Weights of a small contrastive audio-text model: 7100 steps, 29.1 epochs.
Rows from block 4 of the audio encoder, named by matrix and row number. Rows with one number belong to one channel. Each number is 500 + 40 x the weight over its row's rms, rounded and kept within 0 to 999. All counts start at 0. Numbers have three digits each. After the name is the row's rms in percent of the matrix's.
# filt: filter width-5 conv, dilation 16 (encoder.blocks.4.filt.weight, 320x320x5), inputs 104-116, a 5 kernel for each
# gate: gate width-5 conv, dilation 16 (encoder.blocks.4.gate.weight, 320x320x5), inputs 104-116, a 5 kernel for each
filt.9 095:540508477481467539425499534428466457529533447486547539512454552484464477523533538520479435482506515550445501555548438468498549510495471501533519478503484449512592428456486538475483440547524498452
gate.9 095:489550444532515467543475472434505540508452503485551505506538517521468526525461482545501483477511518536514463584509516446514569546555482568515564467500451545497471416441460465473478511481515495402
filt.10 095:462583488495483450495551507503445462537527459476477453498543511505472468509493460475522504517477490508487526505463471473554411497528454546508485497491554469571476553395520431516526479516449465486
gate.10 098:464515449548555536501431470476483565512500510493511450485536537515548536450551522454530508506519515490522585484480546508617465544516467504553468431548565554510469462460535461509478493452519520537
filt.11 109:477520460498479484440505461476469470477548501499511501462478502565572518440495559574538440451517525532490470558581517475525503499579474486485457525445559492475459541467413438556558479532468493515
gate.11 112:548502459518495544618557490510503415505563553458453531507542473445464537517477457499513494501423495511547416513541509514471522488495531499425613507549508488531547486500542500499466459518445555515
filt.12 097:507543534544480432534528544533452557445499523495502483553529456521480454489453521488498502449529431444540511464609514453504517499431461426498480540503484559461481487538439443473433568437521486489
gate.12 099:517522534468486463493547593466505539549609527540550533555442568446526493453513540416499522556484485490485537492490443495539530495472502502461550499469457521582550526481550533488583490520456471612
filt.13 104:534553494439522457513534466531517514488504553463537498556501496465487500535465450539505499482457514578508514491467481468467584554479513481533525468604558481527527433527540476580480456550437475467
gate.13 097:496537558519451444443554491540493528558487532535434498538553452446500447521447475477483474491477477498449479472500516463473470440478484456470515552441536537489459495554514529541500496516531522444
filt.14 097:464533474505457467505514493554480468438452536466528456586493573515485492567500488583499457540529541428541484509522495508565509483501482515384531482498492519455516524478558419588526501554528492555
gate.14 101:432542535478538607484511479533533453535498529529454554533501504475557514492489569477521432541463493464525500506467557456533511494544489484575502462520514516464445424446440436467499426535467481456
filt.15 097:529519434513523490451478481585483488437482445517556499440530509538481452521513550481428429422544522448416463520498479494484576524505440540487440424518482509523510447458455542495421524500522564468
gate.15 095:536436495427487469481434499501464507490495508440527529459555501589524462527525528528538485528536528529482547585427543519552550543505545442575483482491459467489463502427543523470489547447472525501
filt.16 093:451503511529452363504554478479498464494515520517465515470490482530500494539516518496549533447512511541511442553500550451489511487500534462492452474380500528507472551606536497499518495494506544502
gate.16 090:507477444441487494456497447497405541581508450520494473503488531498485544530470479506533504487456568497498521539427516458518545514516506508386546476473441493499522465491466471546447511503542529528
filt.17 103:496516521519468533439473553545435484484461518513471530536541489547546533474479497482527516486488535502495501542475506520464542474480523524475564497513514573523451530440453456513542453509427439473
gate.17 102:496533451533497446514573439540491566476507530500541590543488545560507526503478573495544483496529549553496494569504463582489585513508463484495523433502472523551516462503520535512440460536442556521
filt.18 101:499466531494514529426503566499521465556577525536414553562499543535511468486599513431513515586522460531456564538497482469536470485523496548469551520445504457497476475456512462474523444563441421495
gate.18 106:521455493512468412510474535454443547500547518409454488570509457537506560536498477500525521502465531472538514501448503500506553553492522470467548550424525502483497455525495559399490541518486464512
filt.19 093:472479544499601548498558542498501527483500450529544581454509528505361520502521445483481484499468468477462485467546482477465469496497440564517532461495475512502509487457519583500496442441608496419
gate.19 095:430479500515561480528497495539514495465449477518493509495440518488458551571567444487443529532545519446521555489509438604491502435531527533538517523537468418514504420444458534509394519484543468488
filt.20 098:544554498482504472501497508415494488498476545450486507535491438480496497547522497469542503522450509461517497491443507514453408466505519443428567450524484498533520482491529485536560531513514490536
gate.20 100:466521592427502506512452512493474487482445555512518544516486454562437490486495443516487483446540531439535503538555427465512499530474557480516505502547538465524398536494444526495482538448476511484
filt.21 094:474474454484470442457502475517456494481507534483538521544501480575511502531506516460539475480574481537509518453572471491583502512463533473464562523489469493440490474550399536488450459490540547468
gate.21 096:399558510486469533447558499447535441550519506537566476523481557501492512475601434500514435465468525508466554462437503486538502554407519501545528530493496547507484461406530487505556383506483486460
filt.22 103:535527467517514427555451505539450498522474531527486485496481520440445507512485435569463477471501477509455516485530451469470524507451520469435480482521488520515533474494521506472484517443497509461
gate.22 106:554536438521463369499559469588445546547507553454518501444566490509525468563511558492517449485522507515489508521462517416462496529460517476546493526492476463460510531541514485515449573549415450431
filt.23 101:475555472497552439551501517508465510570491522498468445503433529540468454430494520589486447475520489480516498510429472453551474559441465473531527538466544449461455579534401455522563497470451535504
gate.23 095:533525518501539477530472471486514526454515487497567429465509516580540513530451554550463509464583510529503438566498486486520489562501494472462517507531514520530536512531484498552460492483561508464
filt.24 097:531516406524551469472471545507485448514540448465463514551465429534471510492455529500501478440520505449501500507541477512425520491476530509497464575503485476523524459539452514429559473549509419504
gate.24 092:479489463467533557448443445494464483536526469505508477514499554517563477488513505553508524458559529511522526557507505579508525576519469487516450511490552491488486464360434414481451470536482511463
filt.25 096:574518530493530531537497520547461465504485487500533413444507495469503496453485449519518412490505490522469513514484529389458488499419462480555625502469499497514486529494504483412554481484490619486
gate.25 102:520502524532519537484501514546566454515474439553494495435469538488483478479560519426470517579536454452476536499469452455545460435507525534535506502501487513477475467509497465485477469474484472471
filt.26 094:452460484603455499449543532530443378552431519479522512469513490530502492531549528500454508521513494414554481542533467517536525467451502514487579503487458528517463517440518487544502541538490500474
gate.26 094:498548458519508488511547516521526558552501510516540579509512476582515464535436590519469504411589572460520467560455478554481551484460560471537522447493438513486525508558432536445515466514494526474
filt.27 108:489474536471511448505486520533479469473542492496513524469466479497472495563549466496508479460537501474490451471443423531398409548455549571449499511513451462500511447543471502513462467470491449483
gate.27 109:479491491526397408489550428453381443552433576425465558517458499497521425517463540440560542497489525485511468528536510491443496437553505526440510482496516455497466494496485468520494534522421499528
filt.28 097:512501474533552493440504478506543527503470563545528508425412586495513444486554534490468497598529488446452512503492454448514524462491440481526517430479510441479476517478481541526555469499492469473
gate.28 101:521501497493521531440537467502499500463471465457456561493503415507509483568479469544512508464466541489485512562512486523486505422516584465505631428422463535486532581523506444484501490501523500494
filt.29 095:516445468551525484521467518583548528458467530482508469472510497554567475418510496514499440531534492515440559505523498406526536522456520458505529513479458467535528525493445534504474513411542586456
gate.29 096:503504442424434466481482524542465467565511575491522491539478529522557471513484528461540568477504545535534540525483514519509532509507547537497426535533438573478435459480526486523451462553486483455
filt.30 102:541445535501512490508549503544509498539486575523442537570488515471491527552451516487447544473507544438517544496463462537471516451478530464506608517520411484522544458489523428548460520512460446481
gate.30 109:463428550505471400512555574413464423522528393399488494497460481541508447462598465460534490464520492495489526541504458445553472532512457467510462537458413477510498503418545530495535581471522534507
filt.31 098:497471527509474452526493544511472515511563514525495528565475495542510493535550508567525469529480571522494505442504463439483541482543441473551580502460439544512471485526511517460542488456486428503
gate.31 098:520528488534501398499484416443516575485514425462506485447450519481518493435534483499570425475576488495465529483491418439483521455493470463508501485477460505443524542410487514487498478502451515406
filt.32 102:498508492513492478561463488482496556498507522479484459502555497523512538580474546482488546465590496515534421492503516559447502569492505574532469475461518476491473476505382500486503483473471443527
gate.32 098:417478444466437503505479444572486553521475520481503532462525463538545462561514473616496519446508546478548485436512533509444503543537540526470481508433517490499500472532455440520426508499478472501
filt.33 105:465525548481514536507542535479476572509488493497506490511533506481473534488549436508530523538484517510460607517495507522552568503496428463471532496557454486496493590543531560487538588522516506478
gate.33 108:500516477477510412629541495430475552510529484520498544446507429529497503474474435530507450470490498477490484477467461521521471470528482478514562527549493537472510489579496494494533539450459474522
filt.34 097:456501481456542482525469520469547524517467474539439529587504524518514517529520487591523540593481494496529470447497524479540483483567511501493525460479550488510446461493498475472522513502514468448
gate.34 100:522521459552483403441505501513478525547511529452527512532453465566549512534415564555492547499517495494589437543530479542536595578503565421543507434505570523484492505494396486563460496448500532435
filt.35 095:502477469534507525511549537542517502528500484535442518529483514461515489441528427506474421533486489455422576474508428487499503473513475500476489506571512600564564512546515576532438488526543474508
gate.35 100:449503432540498486518468551519490465578503463490569553545483528494507539472509463466535480478487452567472485537510447536545499507467481496513540511484506494517520500431507461457510472527450456582
filt.36 106:511433534492510445496465516545512493455497506538475487528555509521437570441588493519522446591524520559396518429473557374519479568461526503509421539492490544553453506494471541484489567406526567491
gate.36 103:482439482496519534520470525500569536542486499558492469467532519509517496536515537507473548531560506436522473482498481562481522502475506519495563462534438569457537423493443468451419457477474455488
filt.37 095:462571486539404459527442440498405406528537566559456546481522480465446537466502480505533518474477537494592506558429467493521499452487586547471472473515472453434454487554483442464467436549542445443
gate.37 106:429534584452557397493538510431462456510471509452500478475550549434523520523539463501568465520472519452555521469528529401523530520448557510498494590464488492571468564512509564451532551552517490473
filt.38 105:524581492547414406569515528501429551516509486529509597492579480585503527516486519524485570429494541486537524532442544505494547519483526549540491502517495541476423487546487539453454519432481453530
gate.38 108:540569467438500573484515443520515530541493445518496524486501503493507509500566476475531483571518552482467454561514520552535514530525551514400538521448571423435523524483497444438581452509480517532
filt.39 098:460547464543480444509510511519506614420505431461543440494470482557497483515526515528467553516577522512493514482588516512494503526494467451557508531517550540463555442559502533530429523471542516522
gate.39 092:466535533585476500509556471512538475512525515536542518483537475481494519537485478490523587454481515513547532499514508524492472520586471432550451494471447436492534466515614516529466479430478479536
filt.40 101:459578489421549529479422524504503511432544606498511421521461546523483470442526520599464475505523563511468484563502451483500496523501512492535548564457481576522641569481516524540555503498568484583
gate.40 096:490524500500479490462523476513511459497471497516457553564443560497452413494509507455465503559478462410517485522446504359510550476464467442463569511476466517516494501452498530535502502574483524530
filt.41 090:551511485457479471570564456430471542491412531452507494500399420518472519438436471466501542435467438484544455531457487480458460500503513535508538484464453547481483456520384485594486499467434493574
gate.41 087:494492440455500435473515520480474453522465508436495574408521476528544492532536551558551502478554586497592522544469591505572481511495643461483558392490508506419448462479449477473528494498520543500
filt.42 106:519559493574479530419430461476483505474526461473450459510512481494507496454495454451537494489482504524460534462490540509437526449517539464408561484544550483501522497491547453411493392515560484429
gate.42 109:528530486475492525556449491540426438516491501490534492444534425546523478540376459541506514430495523499500446571459507440384471501558505523518505484449523581496470532474502464521517501454478540482
filt.43 096:485489543518508534507490484484501495508500404481466510533487510482487489458495537397517502478537461436435517513393490478500489448530491553512494607471453514577493489495467504447499510532482462511
gate.43 101:546446520501520526453497436452521490556429557537500559445515511486533435515559557492508515589487510522542581501503552466579450542446497556536516545595511506542503493528496490521477471548483561471
filt.44 095:495451488465495540509516553586490495542530470507581548481512534516474538499496500485582472482588512539462515489424516507564452516533450470457496516454505511562473488543540500427515377569430484474
gate.44 093:497486477569475481518470515458467529468535429523435628528471558507533511494562501437540537492550492513494509522529513495540471527509544499467584442517453432479516509493500564431526508565453498499
filt.45 097:473547492477604488418519523539551441514458493497481520517549531518483464431456572516545456506463478527418456492500509494526477549595399466517436520506460546468530429534562501534485494503574517489
gate.45 096:477503574491484562532480587455454500469575498485483513539464491487481512456440462521497489411438499562502501468559523475512516532529557481464542465471599520495545480480473503563447455426556526532
filt.46 107:521514495506504483491492476549505566420474512524524477398468482474501531460514520504457464477535462467484544431557482496502523473453519536513508551477442577454581471486482533534499520474599485513
gate.46 096:533555545513536463482519567544511433442470418548545456451523405489431502435515450482492470500459442490424494484532457543575433464576401501511484503519517500507559459562514580496505445473614507498
filt.47 095:548474534513529549488434535493477464433493489577514411468515414503501483534485429502529515468472515483512513462584532503469489520448537462493533564448507540459480553536521461458559522447551480511
gate.47 094:471465553500485506490507444503576483545513448539549509478517575550470498524550577503517502580548543521488554529555458557494521470518567519473469510499576539455442495517482510441509486556548453450
filt.48 100:503491523528476536514547570558488510495485538424544502494582497503504518536484492521486508488549493434552503460563530517485542498541554486534538541458429512435502554506472472401466508444514468422
gate.48 095:566534450519547496528504458465446519488409524448491562470500500538497509483544448548445495450503473510436505487500585467468487479419569543512510440487486495494398545456467480433592457530464521521
filt.49 105:541483468483560545483459486540555529463524436513506470464496533418496514396532484502536363467514549547381524513492504453589544536494400472515497531477581489457494454468510502502558466498499546537
gate.49 110:498522469511472535544399515538485473461562446496489422545438504469488559464416453594451521448503485498515499509488479551502399542495526432480503516501570629553460507548548518472436523558541441457
filt.50 104:532497463455586560574457561534564538435490511578508465464456526441526436479527494491442508537498489435472466504490478489516485468485490477544568523547407505495558539444460477565503458548468484487
gate.50 099:555494561541484445527502532541480506490482468495454500516515470494488493474460507422432556433489508442511518477555476544436520451442547468570542456418497486528532503553461496509446547527529498518
filt.51 100:480505495480535488450473555486503536471504454457554527450499500549506485528569500530498530484522474584468540446484536590511436541568498456480567509531461453477504577489437553462487468433536575482
gate.51 105:480480456513530470475487468480497537483480447528578474544461545477524530498528554537521547556556517522504493514555458495543576520544469370499388506491520496465428376564502390471500507483535496475
filt.52 108:469502536475437511439455508528512438543535559454536504473499499525526509503513507487543532540517501507509480506522499541451475564552525455465521499448506490462492531454526468501522483537537483507
gate.52 091:468481546511550508527577477463474574499497378444486515487498514518471465501499506490422510466442515452480493448532417481457470506458474479581505519493535537531510463512495559476503464447585494506
filt.53 096:526511492512596501552543488512466516507553463468541529500506488556486499457491525515486506481537481560438471502561524480472549460517460458515488556506481489499618476486438514550553548459508527491
gate.53 093:410527413553536474471446449516577598474504475534544481459459519558487478550538570482482482527569493448480571506497488482623500513469458502503514503509486531451501447514456526518514504480500518502
filt.54 101:499519499505525520543567487519526454495486558571518443454513492499504542510502520457552494507378458488538497484485512521550543446551512528505448495519470504497476461577468480457470431467480527487
gate.54 103:501559492460473471502504511488462430500444560475546503496518492501521587543462423464550512477417498474568446540520517533437432528492569500475503463490517496469444476523414416459496484487458529520