config = dict(
    encoder_arch='wavenet',
    model='contrastive audio-text model',
    dataset='read English sentences (LibriTTS-R)',
    train_examples=15625,
    n_mels=64,
    hop_length=160,
    input='log_mel',
    spec_augment=False,
    win_length=400,
    tokenizer='word',
    vocab_size=8027,
    loss='sigmoid',
    embed_dim=256,
    encoder_norm='batchnorm',
    encoder_depths=[14],
    encoder_kernel_size=5,
    encoder_stem='single',
    encoder_widths=[320],
    text_encoder_causal=False,
    text_encoder_width=128,
    text_encoder_layers=7,
    text_encoder_norm='layernorm',
    text_encoder_norm_position='pre',
    text_encoder_activation='quick_gelu',
    text_encoder_mlp_ratio=2,
    text_encoder_head_dim=32,
    text_encoder_fused_qkv=True,
    text_encoder_bias='all',
    text_encoder_qk_norm=False,
    text_encoder_parallel_block=False,
    text_encoder_inner_norm=False,
    text_encoder_moe='expert_choice',
    text_encoder_drop_path=0.05,
    text_encoder_num_experts=16,
    text_encoder_moe_every=2,
    text_encoder_expert_mlp_ratio=2,
    text_encoder_experts_per_token=2,
    text_encoder_shared_expert=False,
    text_encoder_positions='learned',
    residual_init='none',
    optimizer='soap',
    beta2=0.95,
    learning_rate=0.0047,
    beta1=0.95,
    shampoo_beta=0.95,
    eps=1e-08,
    precondition_frequency=32,
    max_precond_dim=1536,
    one_sided=True,
    adamw_lr_other_params=0.0021,
    max_steps=7100,
    batch_size=64,
    epochs=29.1,
    lr_schedule='cosine',
    final_lr_fraction=0,
    warmup_steps=140,
    weight_decay=0.2,
    adamw_weight_decay_other_params=0,
)
Rows from block 11 of the audio encoder, named by matrix and row number. Rows with one number belong to one channel. Each number is 500 + 40 x the weight over its row's rms, rounded and kept within 0 to 999. All counts start at 0. Numbers have three digits each. After the name is the row's rms in percent of the matrix's.
# filt: filter width-5 conv, dilation 2 (encoder.blocks.11.filt.weight, 320x320x5), inputs 192-223, a 5 kernel for each
# gate: gate width-5 conv, dilation 2 (encoder.blocks.11.gate.weight, 320x320x5), inputs 192-223, a 5 kernel for each
filt.121 108:543462536475398523480483528494555536481535520514537503469564559505530587507467537471555536487517518426497521509518480530458540499490496497565461444458467525463441587492500492522427451473481464556438465482505468401515544493517610500448437529579495505507502450563522473482542446491487489583510495475501529448492551459457523531500499560458504479491545433516543507466474545489427471511518476534487517551512443516453593452472540479498562465548502496493488472493519495544455483556513537
gate.121 108:543503496527454469484470566521508513541468438431529494505475547495443496499484495544474499452536529526455504488477519455487513420446544547535545479520458504478513509422497509508492486458489528520523488485480505463438483501479538559475483510470551488505420461491454504462521406523493471551477600528487485525524455452413536554492428535508384450553521450525427503510530505467452536478514531507523571476543513473514530438529437500503500487535545490418535506489549472532435433510545483
filt.122 093:566497519468479458515474451480451451548581435566496513611419555498564515510487530465521534505471460563457497451529568521529485471544492459532484496529507548519545563503519493468579487461515420428475531528417513459505549416469476524539473501546488499595529517475528450450503482506541487558514500476457555507514474630548558538466517501543502407511503538551523524520460489517460484470490499497538463482476532523513472458478531498529479502501514539579536497514486552635492529439558516
gate.122 100:482486433454567485496457529539466494544539486468437506456446532470490527488453464557550492495450514450456501352440464441447509596516484483495506492494428444548502514449442498492460537589496447483510463514485522529561494469483550498425458508443474471517513571549545530522448513591561507523512412475490506412422458531506497487470478536551459525441472498412578512507518551454546469493571540502558478502483528531515508511499527594484547522523482464531503492426506476489458513522524449
filt.123 094:512514520523478515495451520471538458518553461452491483511524548447497485419502533432541504470540459531497531489516504472462444430539515497449483486496465455544520557557454524489492554456572379442492530471479521484499438477525518477518456564449507519545491552489418569499477526572492473533431589480474579504554457477465463400539595479482518448483532521595470485450508469520454492521464519449526557457530561512508532394489557472545484478498499549423482474471559498501515499500496496
gate.123 091:535484550527504455497522490523553514463437555549561469553519545503463530470480568455465502553541485444512483485438496475414580548536462500479569472588440479576465509469495549433460499485482386554527472495452478543460564489498462453508469516498476464479495514492552437568506620455554434563441509533519471500498467464504541473501546521438515490483525448537510461512593440525517487561455506520549537575500494579437525468514578518477440519514441513568458507527539515499502501534455492
filt.124 095:528505492532529455573482521502560443520544581576446532441497498427517479552440520510514507538463425486536561457481525570525446506427488517488459505521486475406507411555433513544548437557534572461508456579467447449468569516460510524535495440542483488460579508508489431519553490533468512446470450548551493516480538521506480467453498528480543497511577479469523553531479521445476473478555547533571452553512521517570500513440550469470500519574425481562533501549457484450498526486486481
gate.124 095:545470516471557429522516518520507567463481480525512588485518477539469473483486529548536422527531505442502519568547495506489496502493451474515487468532476550548587482442467558522489543521457456461546456490512483549439453530559445482457491567581464560462448519515507551518477463514475482545436533494550516554569460501567483518469541493515488456514455547601467449585471528485559456495478492452554446527447503474479496417544517484577529494493568460482486479526501454526485582449545487
filt.125 095:438491422542514483556504501489508457599532470451508526445493499566510549458540429538493541513496536484514481482467556472510464531542553453468505519503562406523450523503504402569538519551522499468534590449572508503489464590518490559420461419480492538488576510465558500430472507552476561467481478464494506555454465527502537490500496473626454497470469514514561512506550518582476505486535548501476595463473456459520483521475531520469619542514514503473507469464499406482536448610448557
gate.125 098:481539569529465415487545526438523450515483551501472519472557547467535493453572463485564471457493432477617523496537504526506471487529570496473466494639489526499533497501561492434515525500495435520528489503494546468575467523513558511527468456520510524493501454526470496456512405576561479529446539492524522537493440486477513511499509515530488415519570541465444507493476498497574473510486548470495505534500485530556466488470459525507548605489485485505521501458566487459498452485521485
filt.126 101:464538561509464528507478538620526523458578434514500558510514556462547436436497539446534495506481534489562495534534460443532527500516514523566492470575503546466479477506495553418467438546499572546507463508534476492528492491470513526508466491505512488564466487517500493540570495495556488544491539496474491485518513455469481574536548489437528450451539514451546480552510537583508530465510468582501490510491565479471493487529464488518502449521571514504425507502449467477513517485481527
gate.126 110:530470468528469507509483530508436522472524510520479549467484567534456468574518443495525512465451450464503523518464529542509438500515580510530515529535477503506579510589436430501579533476506494395504481479483556475477527553479516552508422532562563472433510469468519534492402453480540538498540505503575595558419492503526560427485542518515500356558499537486469473481484450503557433479516654408516493504475510502509461505434577489433496514542508464524531404481555543521500453569490542
filt.127 108:403561532534466495476466493468541410463450455491500460493484509479530477476556449506416503520519490501396448456549527586548536467426446561441467437499593508482451513498581510468496511429522501499541460614518446518476583457447469486491515549463544460489542454527533376502517564458473460482519486476405461482527547476416576451478480426484526584457536496529558529456546489497468551431509456453474484501478541430510533536495458522531499477454507557523481474539529486490495519522444430
gate.127 101:549430533514557463519531535502474413483450550558512467579473515470505489507515528488520515507509437497491544431506568506399588488532505539483460517508452498499528529523503542507520490476465526531522447460514510477464513406501564489463547538540501478496472456542487405472479553519506483475429530504474572439463504563530427472484494540474451489525578474453431551478502510521523479471568463470508495498489536441516466479553492422501529478560538515443518500468544504462437470512448426
filt.128 112:537495545588440477511516447554494590423520515446529472489468582525506510498484569438510547503422535488476508465573503486538543489540436510514526447515488599490520521512486455502538497462519501489544451534459529546497588422477545393534499576489540450462456494511451517504460532474530489509510532474562569469578450504538493452494523571515452502529475551503409507549569474471429465517533477466500427541464551432499551538422542415548453548511586545491460462498528613489515498429488482
gate.128 112:486494539563464442557545507511557441548547518485539510453529480499474491493488485462499500500468462562525509514494548443481464560419543518447486569532533459546513455437503527452422510513479552511517469498531506524470533487528512483468531471453494407478472554467502479533449454490511511449435503577522452518501526472475514478575493566487520420461521527449480519478553529539500418507530501491478528435545540497505519446521529521450542436548486467447550547481517539464557490506442496
filt.129 106:452504473500500445523500571444513400534527524429531508541431428503476449461495429463449557476503518566497465524468502480484442492475487542470526462470504467486461509463521440536496476506487565488495543449489507413508429590562504564516457488456492469517453468549508526503441474528523464493442523518472488496457456467490521480495514525509512476422452480512474516466491449533525508506485474567447513497585445492547525521455516504412529474537450515491402514447544498483518481510534449
gate.129 098:479556540449525556509460548586513538526449479480560541469510456542505525483560462472612459491487536544537493557442466483579491482542404557453501525502502473444539458593505436507496493420536445522543513515485485512490513549463462477524437525488534498443448611453471604534537453471553450465564488490516451620489422464504512561501460403550510505512528458440487480505586540461492581467460499562477493514514510483515522506534537528471429435458503508453527506494480449491460482464522532
filt.130 101:605490526441463423507539526562490500538459522541476517525473515533499483487388519525512585498448577497498509512496480464493512537524497544486509522493420523559562529535531501526526497511523472491464488445506533512540572457452508496505508448501516513549472500472491475535498555443536508544495420507482526450515473523462542536487450573557452500558532457519470524498532524506492424468479513565514500514428508507437439455459505510470455539565468530527486459521584528461466472486531504
gate.130 103:519492509559450518531469484455512495536499509515490454502505489550551506522558475434511455489516472478547453513558559476491515462439533500506456515430468513462513532466565488515449514500497617406475520535522464504556532517460479493502554474518513519473470562566494434500472494517463476488530461409503479464564601439503521485519492557561551538442530478552547443474545523527459562433426443477473485481538444498490494494492551494431537490599524590445506530495427505521529486521506496
filt.131 118:500515523484464397473467560478477597508467485466537592481454506553496451516502466457500522500511568473417500545502508502500524507518568469576458521493501524525539500497504499503538481441512552466481467466519531472521467495468558411497566458501528561515443509536494507462544480470476546538529453448482550465468543518508507548486414454504468507503464468525489543447538511466499493397426529550489483545460520509467475494551557594450463434522504438544502518425461518519521498518483536
gate.131 115:514466523589490499515589528479488554468533528516500522496601513452439538454483639511427498553543442518537573465454517467439542488451518457474570527489525521518478476516527484456432528521490499490497478477512507507585510432507517502535580484491500451450557449511539430537449494481481522519489493520506524449451537462499494445558538499438485515491529535440454486491456458526512422537490566516476574444557540492460524477474476502436481456486481524450492522543488572483509495534457570
filt.132 106:512498569487503479561526419483498500536517530478575475491545579486478516548438516542466532503523493464491537470520555503481489472553490499465570502500441474591504504611467490548514423488556466450479478483482498489474531519493521440500498506492520379513546465501506492461481497447482501562475560555453566474500549457488532544502476566520494496459577425458494503491519547449579434500537501547494467431506502574501464455503557455508541491556422527566491427457506557512496524474497563
gate.132 098:549556530536562491534544560516573535477472414609560530477457522556522477520524504573454488541525493518426481518464512535503577505491588570550493644404462467570509423496449476534564494479530503549478435445542552475427431482489496508497485529566517542477455473438454531410513561505484533501530535511530453454505559574516600424487438545468542539539474494443470522499499537470425582520476586517520469558508513437489483556547511447488511555535505510469505537510492422487476512452499419
filt.133 102:494495565500441432431445613503477510559510450550548550448511535536503453476398521483514488494511549524471507474554564465503495470459492491531495551459475522462543491517498534466472483480497520460533498472507517559444506505532495457504496543433507587481450532429479527540441481550438409524468502500495535527567469436541428446523531618420443433591466481531510492501502547553535444492457536490511458496515529435550512484447523473520498454564508488509502476506543521551539491491511486
gate.133 097:503448520552571494567517517459565518533433546522546482430573504528553508515558496509484495542571459509476455461446518521561526520473556580480539537524545522533459473462429489537501453492527537524551481561552468535477519508448500479520552548555498456477518418515489471406560532449487510574454515542546480459534542528590474486526515442507560470495493440448530527561474510459508517566468525484509445496529510450529483575560532439490482458467463511513505473510542479507509526499482442
filt.134 099:536468478510527574425475470546516537455487508511498507526536508481487516490423470488454547521497514489488528516492491460482511479547539532424513449506478541481451494452461506566523516528591479557520538507499528489574456487471487567554463459477486523505516475525465520478473503574596572629488429453485456464507501480526571513462463498521553507414482515581540520423482454546540513487552539502523507470525473522546561506477431382494490563467500515494528519633473503479485480484538513
gate.134 099:533456510512462450474488489554490491484473519509495585509490552536482443514483540434512468438482498520545497462541433530480503520469530433507472522509435491490501540467465440490505571473536522536497490405521522482507506541503515490519410495513471510480469520574501545496526422512517539485474542445508541439476394433454510446493474557491501450489572511446473487492557554492457461516527487578527489500561519589434471523447506546500482451540534498451451408495519445553483519453490521
filt.135 098:596496465498488527552480539501524505504510518526578501469479458582439481489543534503435481516537465544469527554501478493450483525441505522522534605499567474558424501507516429482449468414480508562481477464574496538495543484461527522475495488483597529518491476460513527474510515486402491479501519537519567511485520468451529527537392541427531458460563480474503474512527512536446503567488436571524540428593432522388513514454496528512497449502466530552523473496495490507503491499473574
gate.135 102:462510578514469578495501459542503558480501488493462503563485478474509474491479527444531551523496564464520425459577544550433508507496487455530544449497544554493497527457473525497518506480528463520519565537466523468572501462531536441505505491462459469564490517574466436498498539404521465497438460477448439421544572477497482445523536450528514492524460528516531468484566487497484441498492526507507494477503472500480519474479494541479457496485511518546493442495494523449461536490472524
filt.136 098:483422488438501531422520442501523469468520452499415518576447521448545483477477507517527539551490552445533565476530478538527499500545458497506490467544469539492537574507469462493561395544492457502460556495513531487558441543483471458482486499574470518542466462563529470456481489513513544469422477502535525381543461583555505477529449449435529511491506461545535526552495509488411416527471444505547522537547431477521516416507502443511521539523449564507480494483536600501498552507481492
gate.136 097:465549481450513563573454493492493477529483455536535491498471437461477484451616522529531508525560447501525487534513498516544514489509461475544521543428561591491593511514472447515523489469456537513489534534497550501566469457522440462510540407480500545505468475503502566584489532523429475495509503447545471494574470475461553497507539422479492495468582471569526477471565525446472564491445480491582506460511488547515442515469514535530519528494505456563423491545488491481450534490512502
filt.137 093:556474512546439522504428460499581499524480454503490523556463490543483543499529499499466480548574505445461453516497486484471518588565469546540544494449506511480494529476471468584449498498482462551454519432525482506502510512497483481498547470489476448510509508487451565542541498502515530524452514448454478489523502435499473457500459476492522558505445490584497470553509468538536559555450338473456533468481510462483531526566483558464523491451560573501464553507527401485495520488449451
gate.137 096:522518459518539484537534529479498486489555509498443511545471502495490519516465453512512561462532439645554423567466497437449519487511542469556428571558515467461528504479465425515525532498570543440500556498508491545497519480531493544537559467486424532529466525515511499535519485551444527448418518520479509482469469469446505512528545561549473467453470512529483438515568559554463486506483471569501541527506525534532513508464467577438520436531494480528485481473507466551488517478564502
filt.138 101:512531453488459551508509432508601484506589472521494493521519537482532537456546504499497527526490513513474544492453464476524507437479503519526436516462487485526464493452468448453525451458552438468422530545535453533547475525537459540565498398545446458463579528527472521595522476490538510535490452492486462494526457434583501421545487461545558467451520574511509468577521529525488529536475483488515577451517485441479494511510441492498500508543567514465482532524455540462510522477523516
gate.138 101:469483545589479517461527513535414557509580560484493515607480507538556520487469548550463536515509483410606555514475532562458528481467529507499544520611500458472574483541485568413476522503474462488551492455481575517516497452481542459503517513442496564521460514522489424525412537496478482496471538558500568508524504512462448505550593500586537450514455506542460501476506596481454505526456488553501500470458560592470480440489445450563453507484556529485523497529438546496483501473501514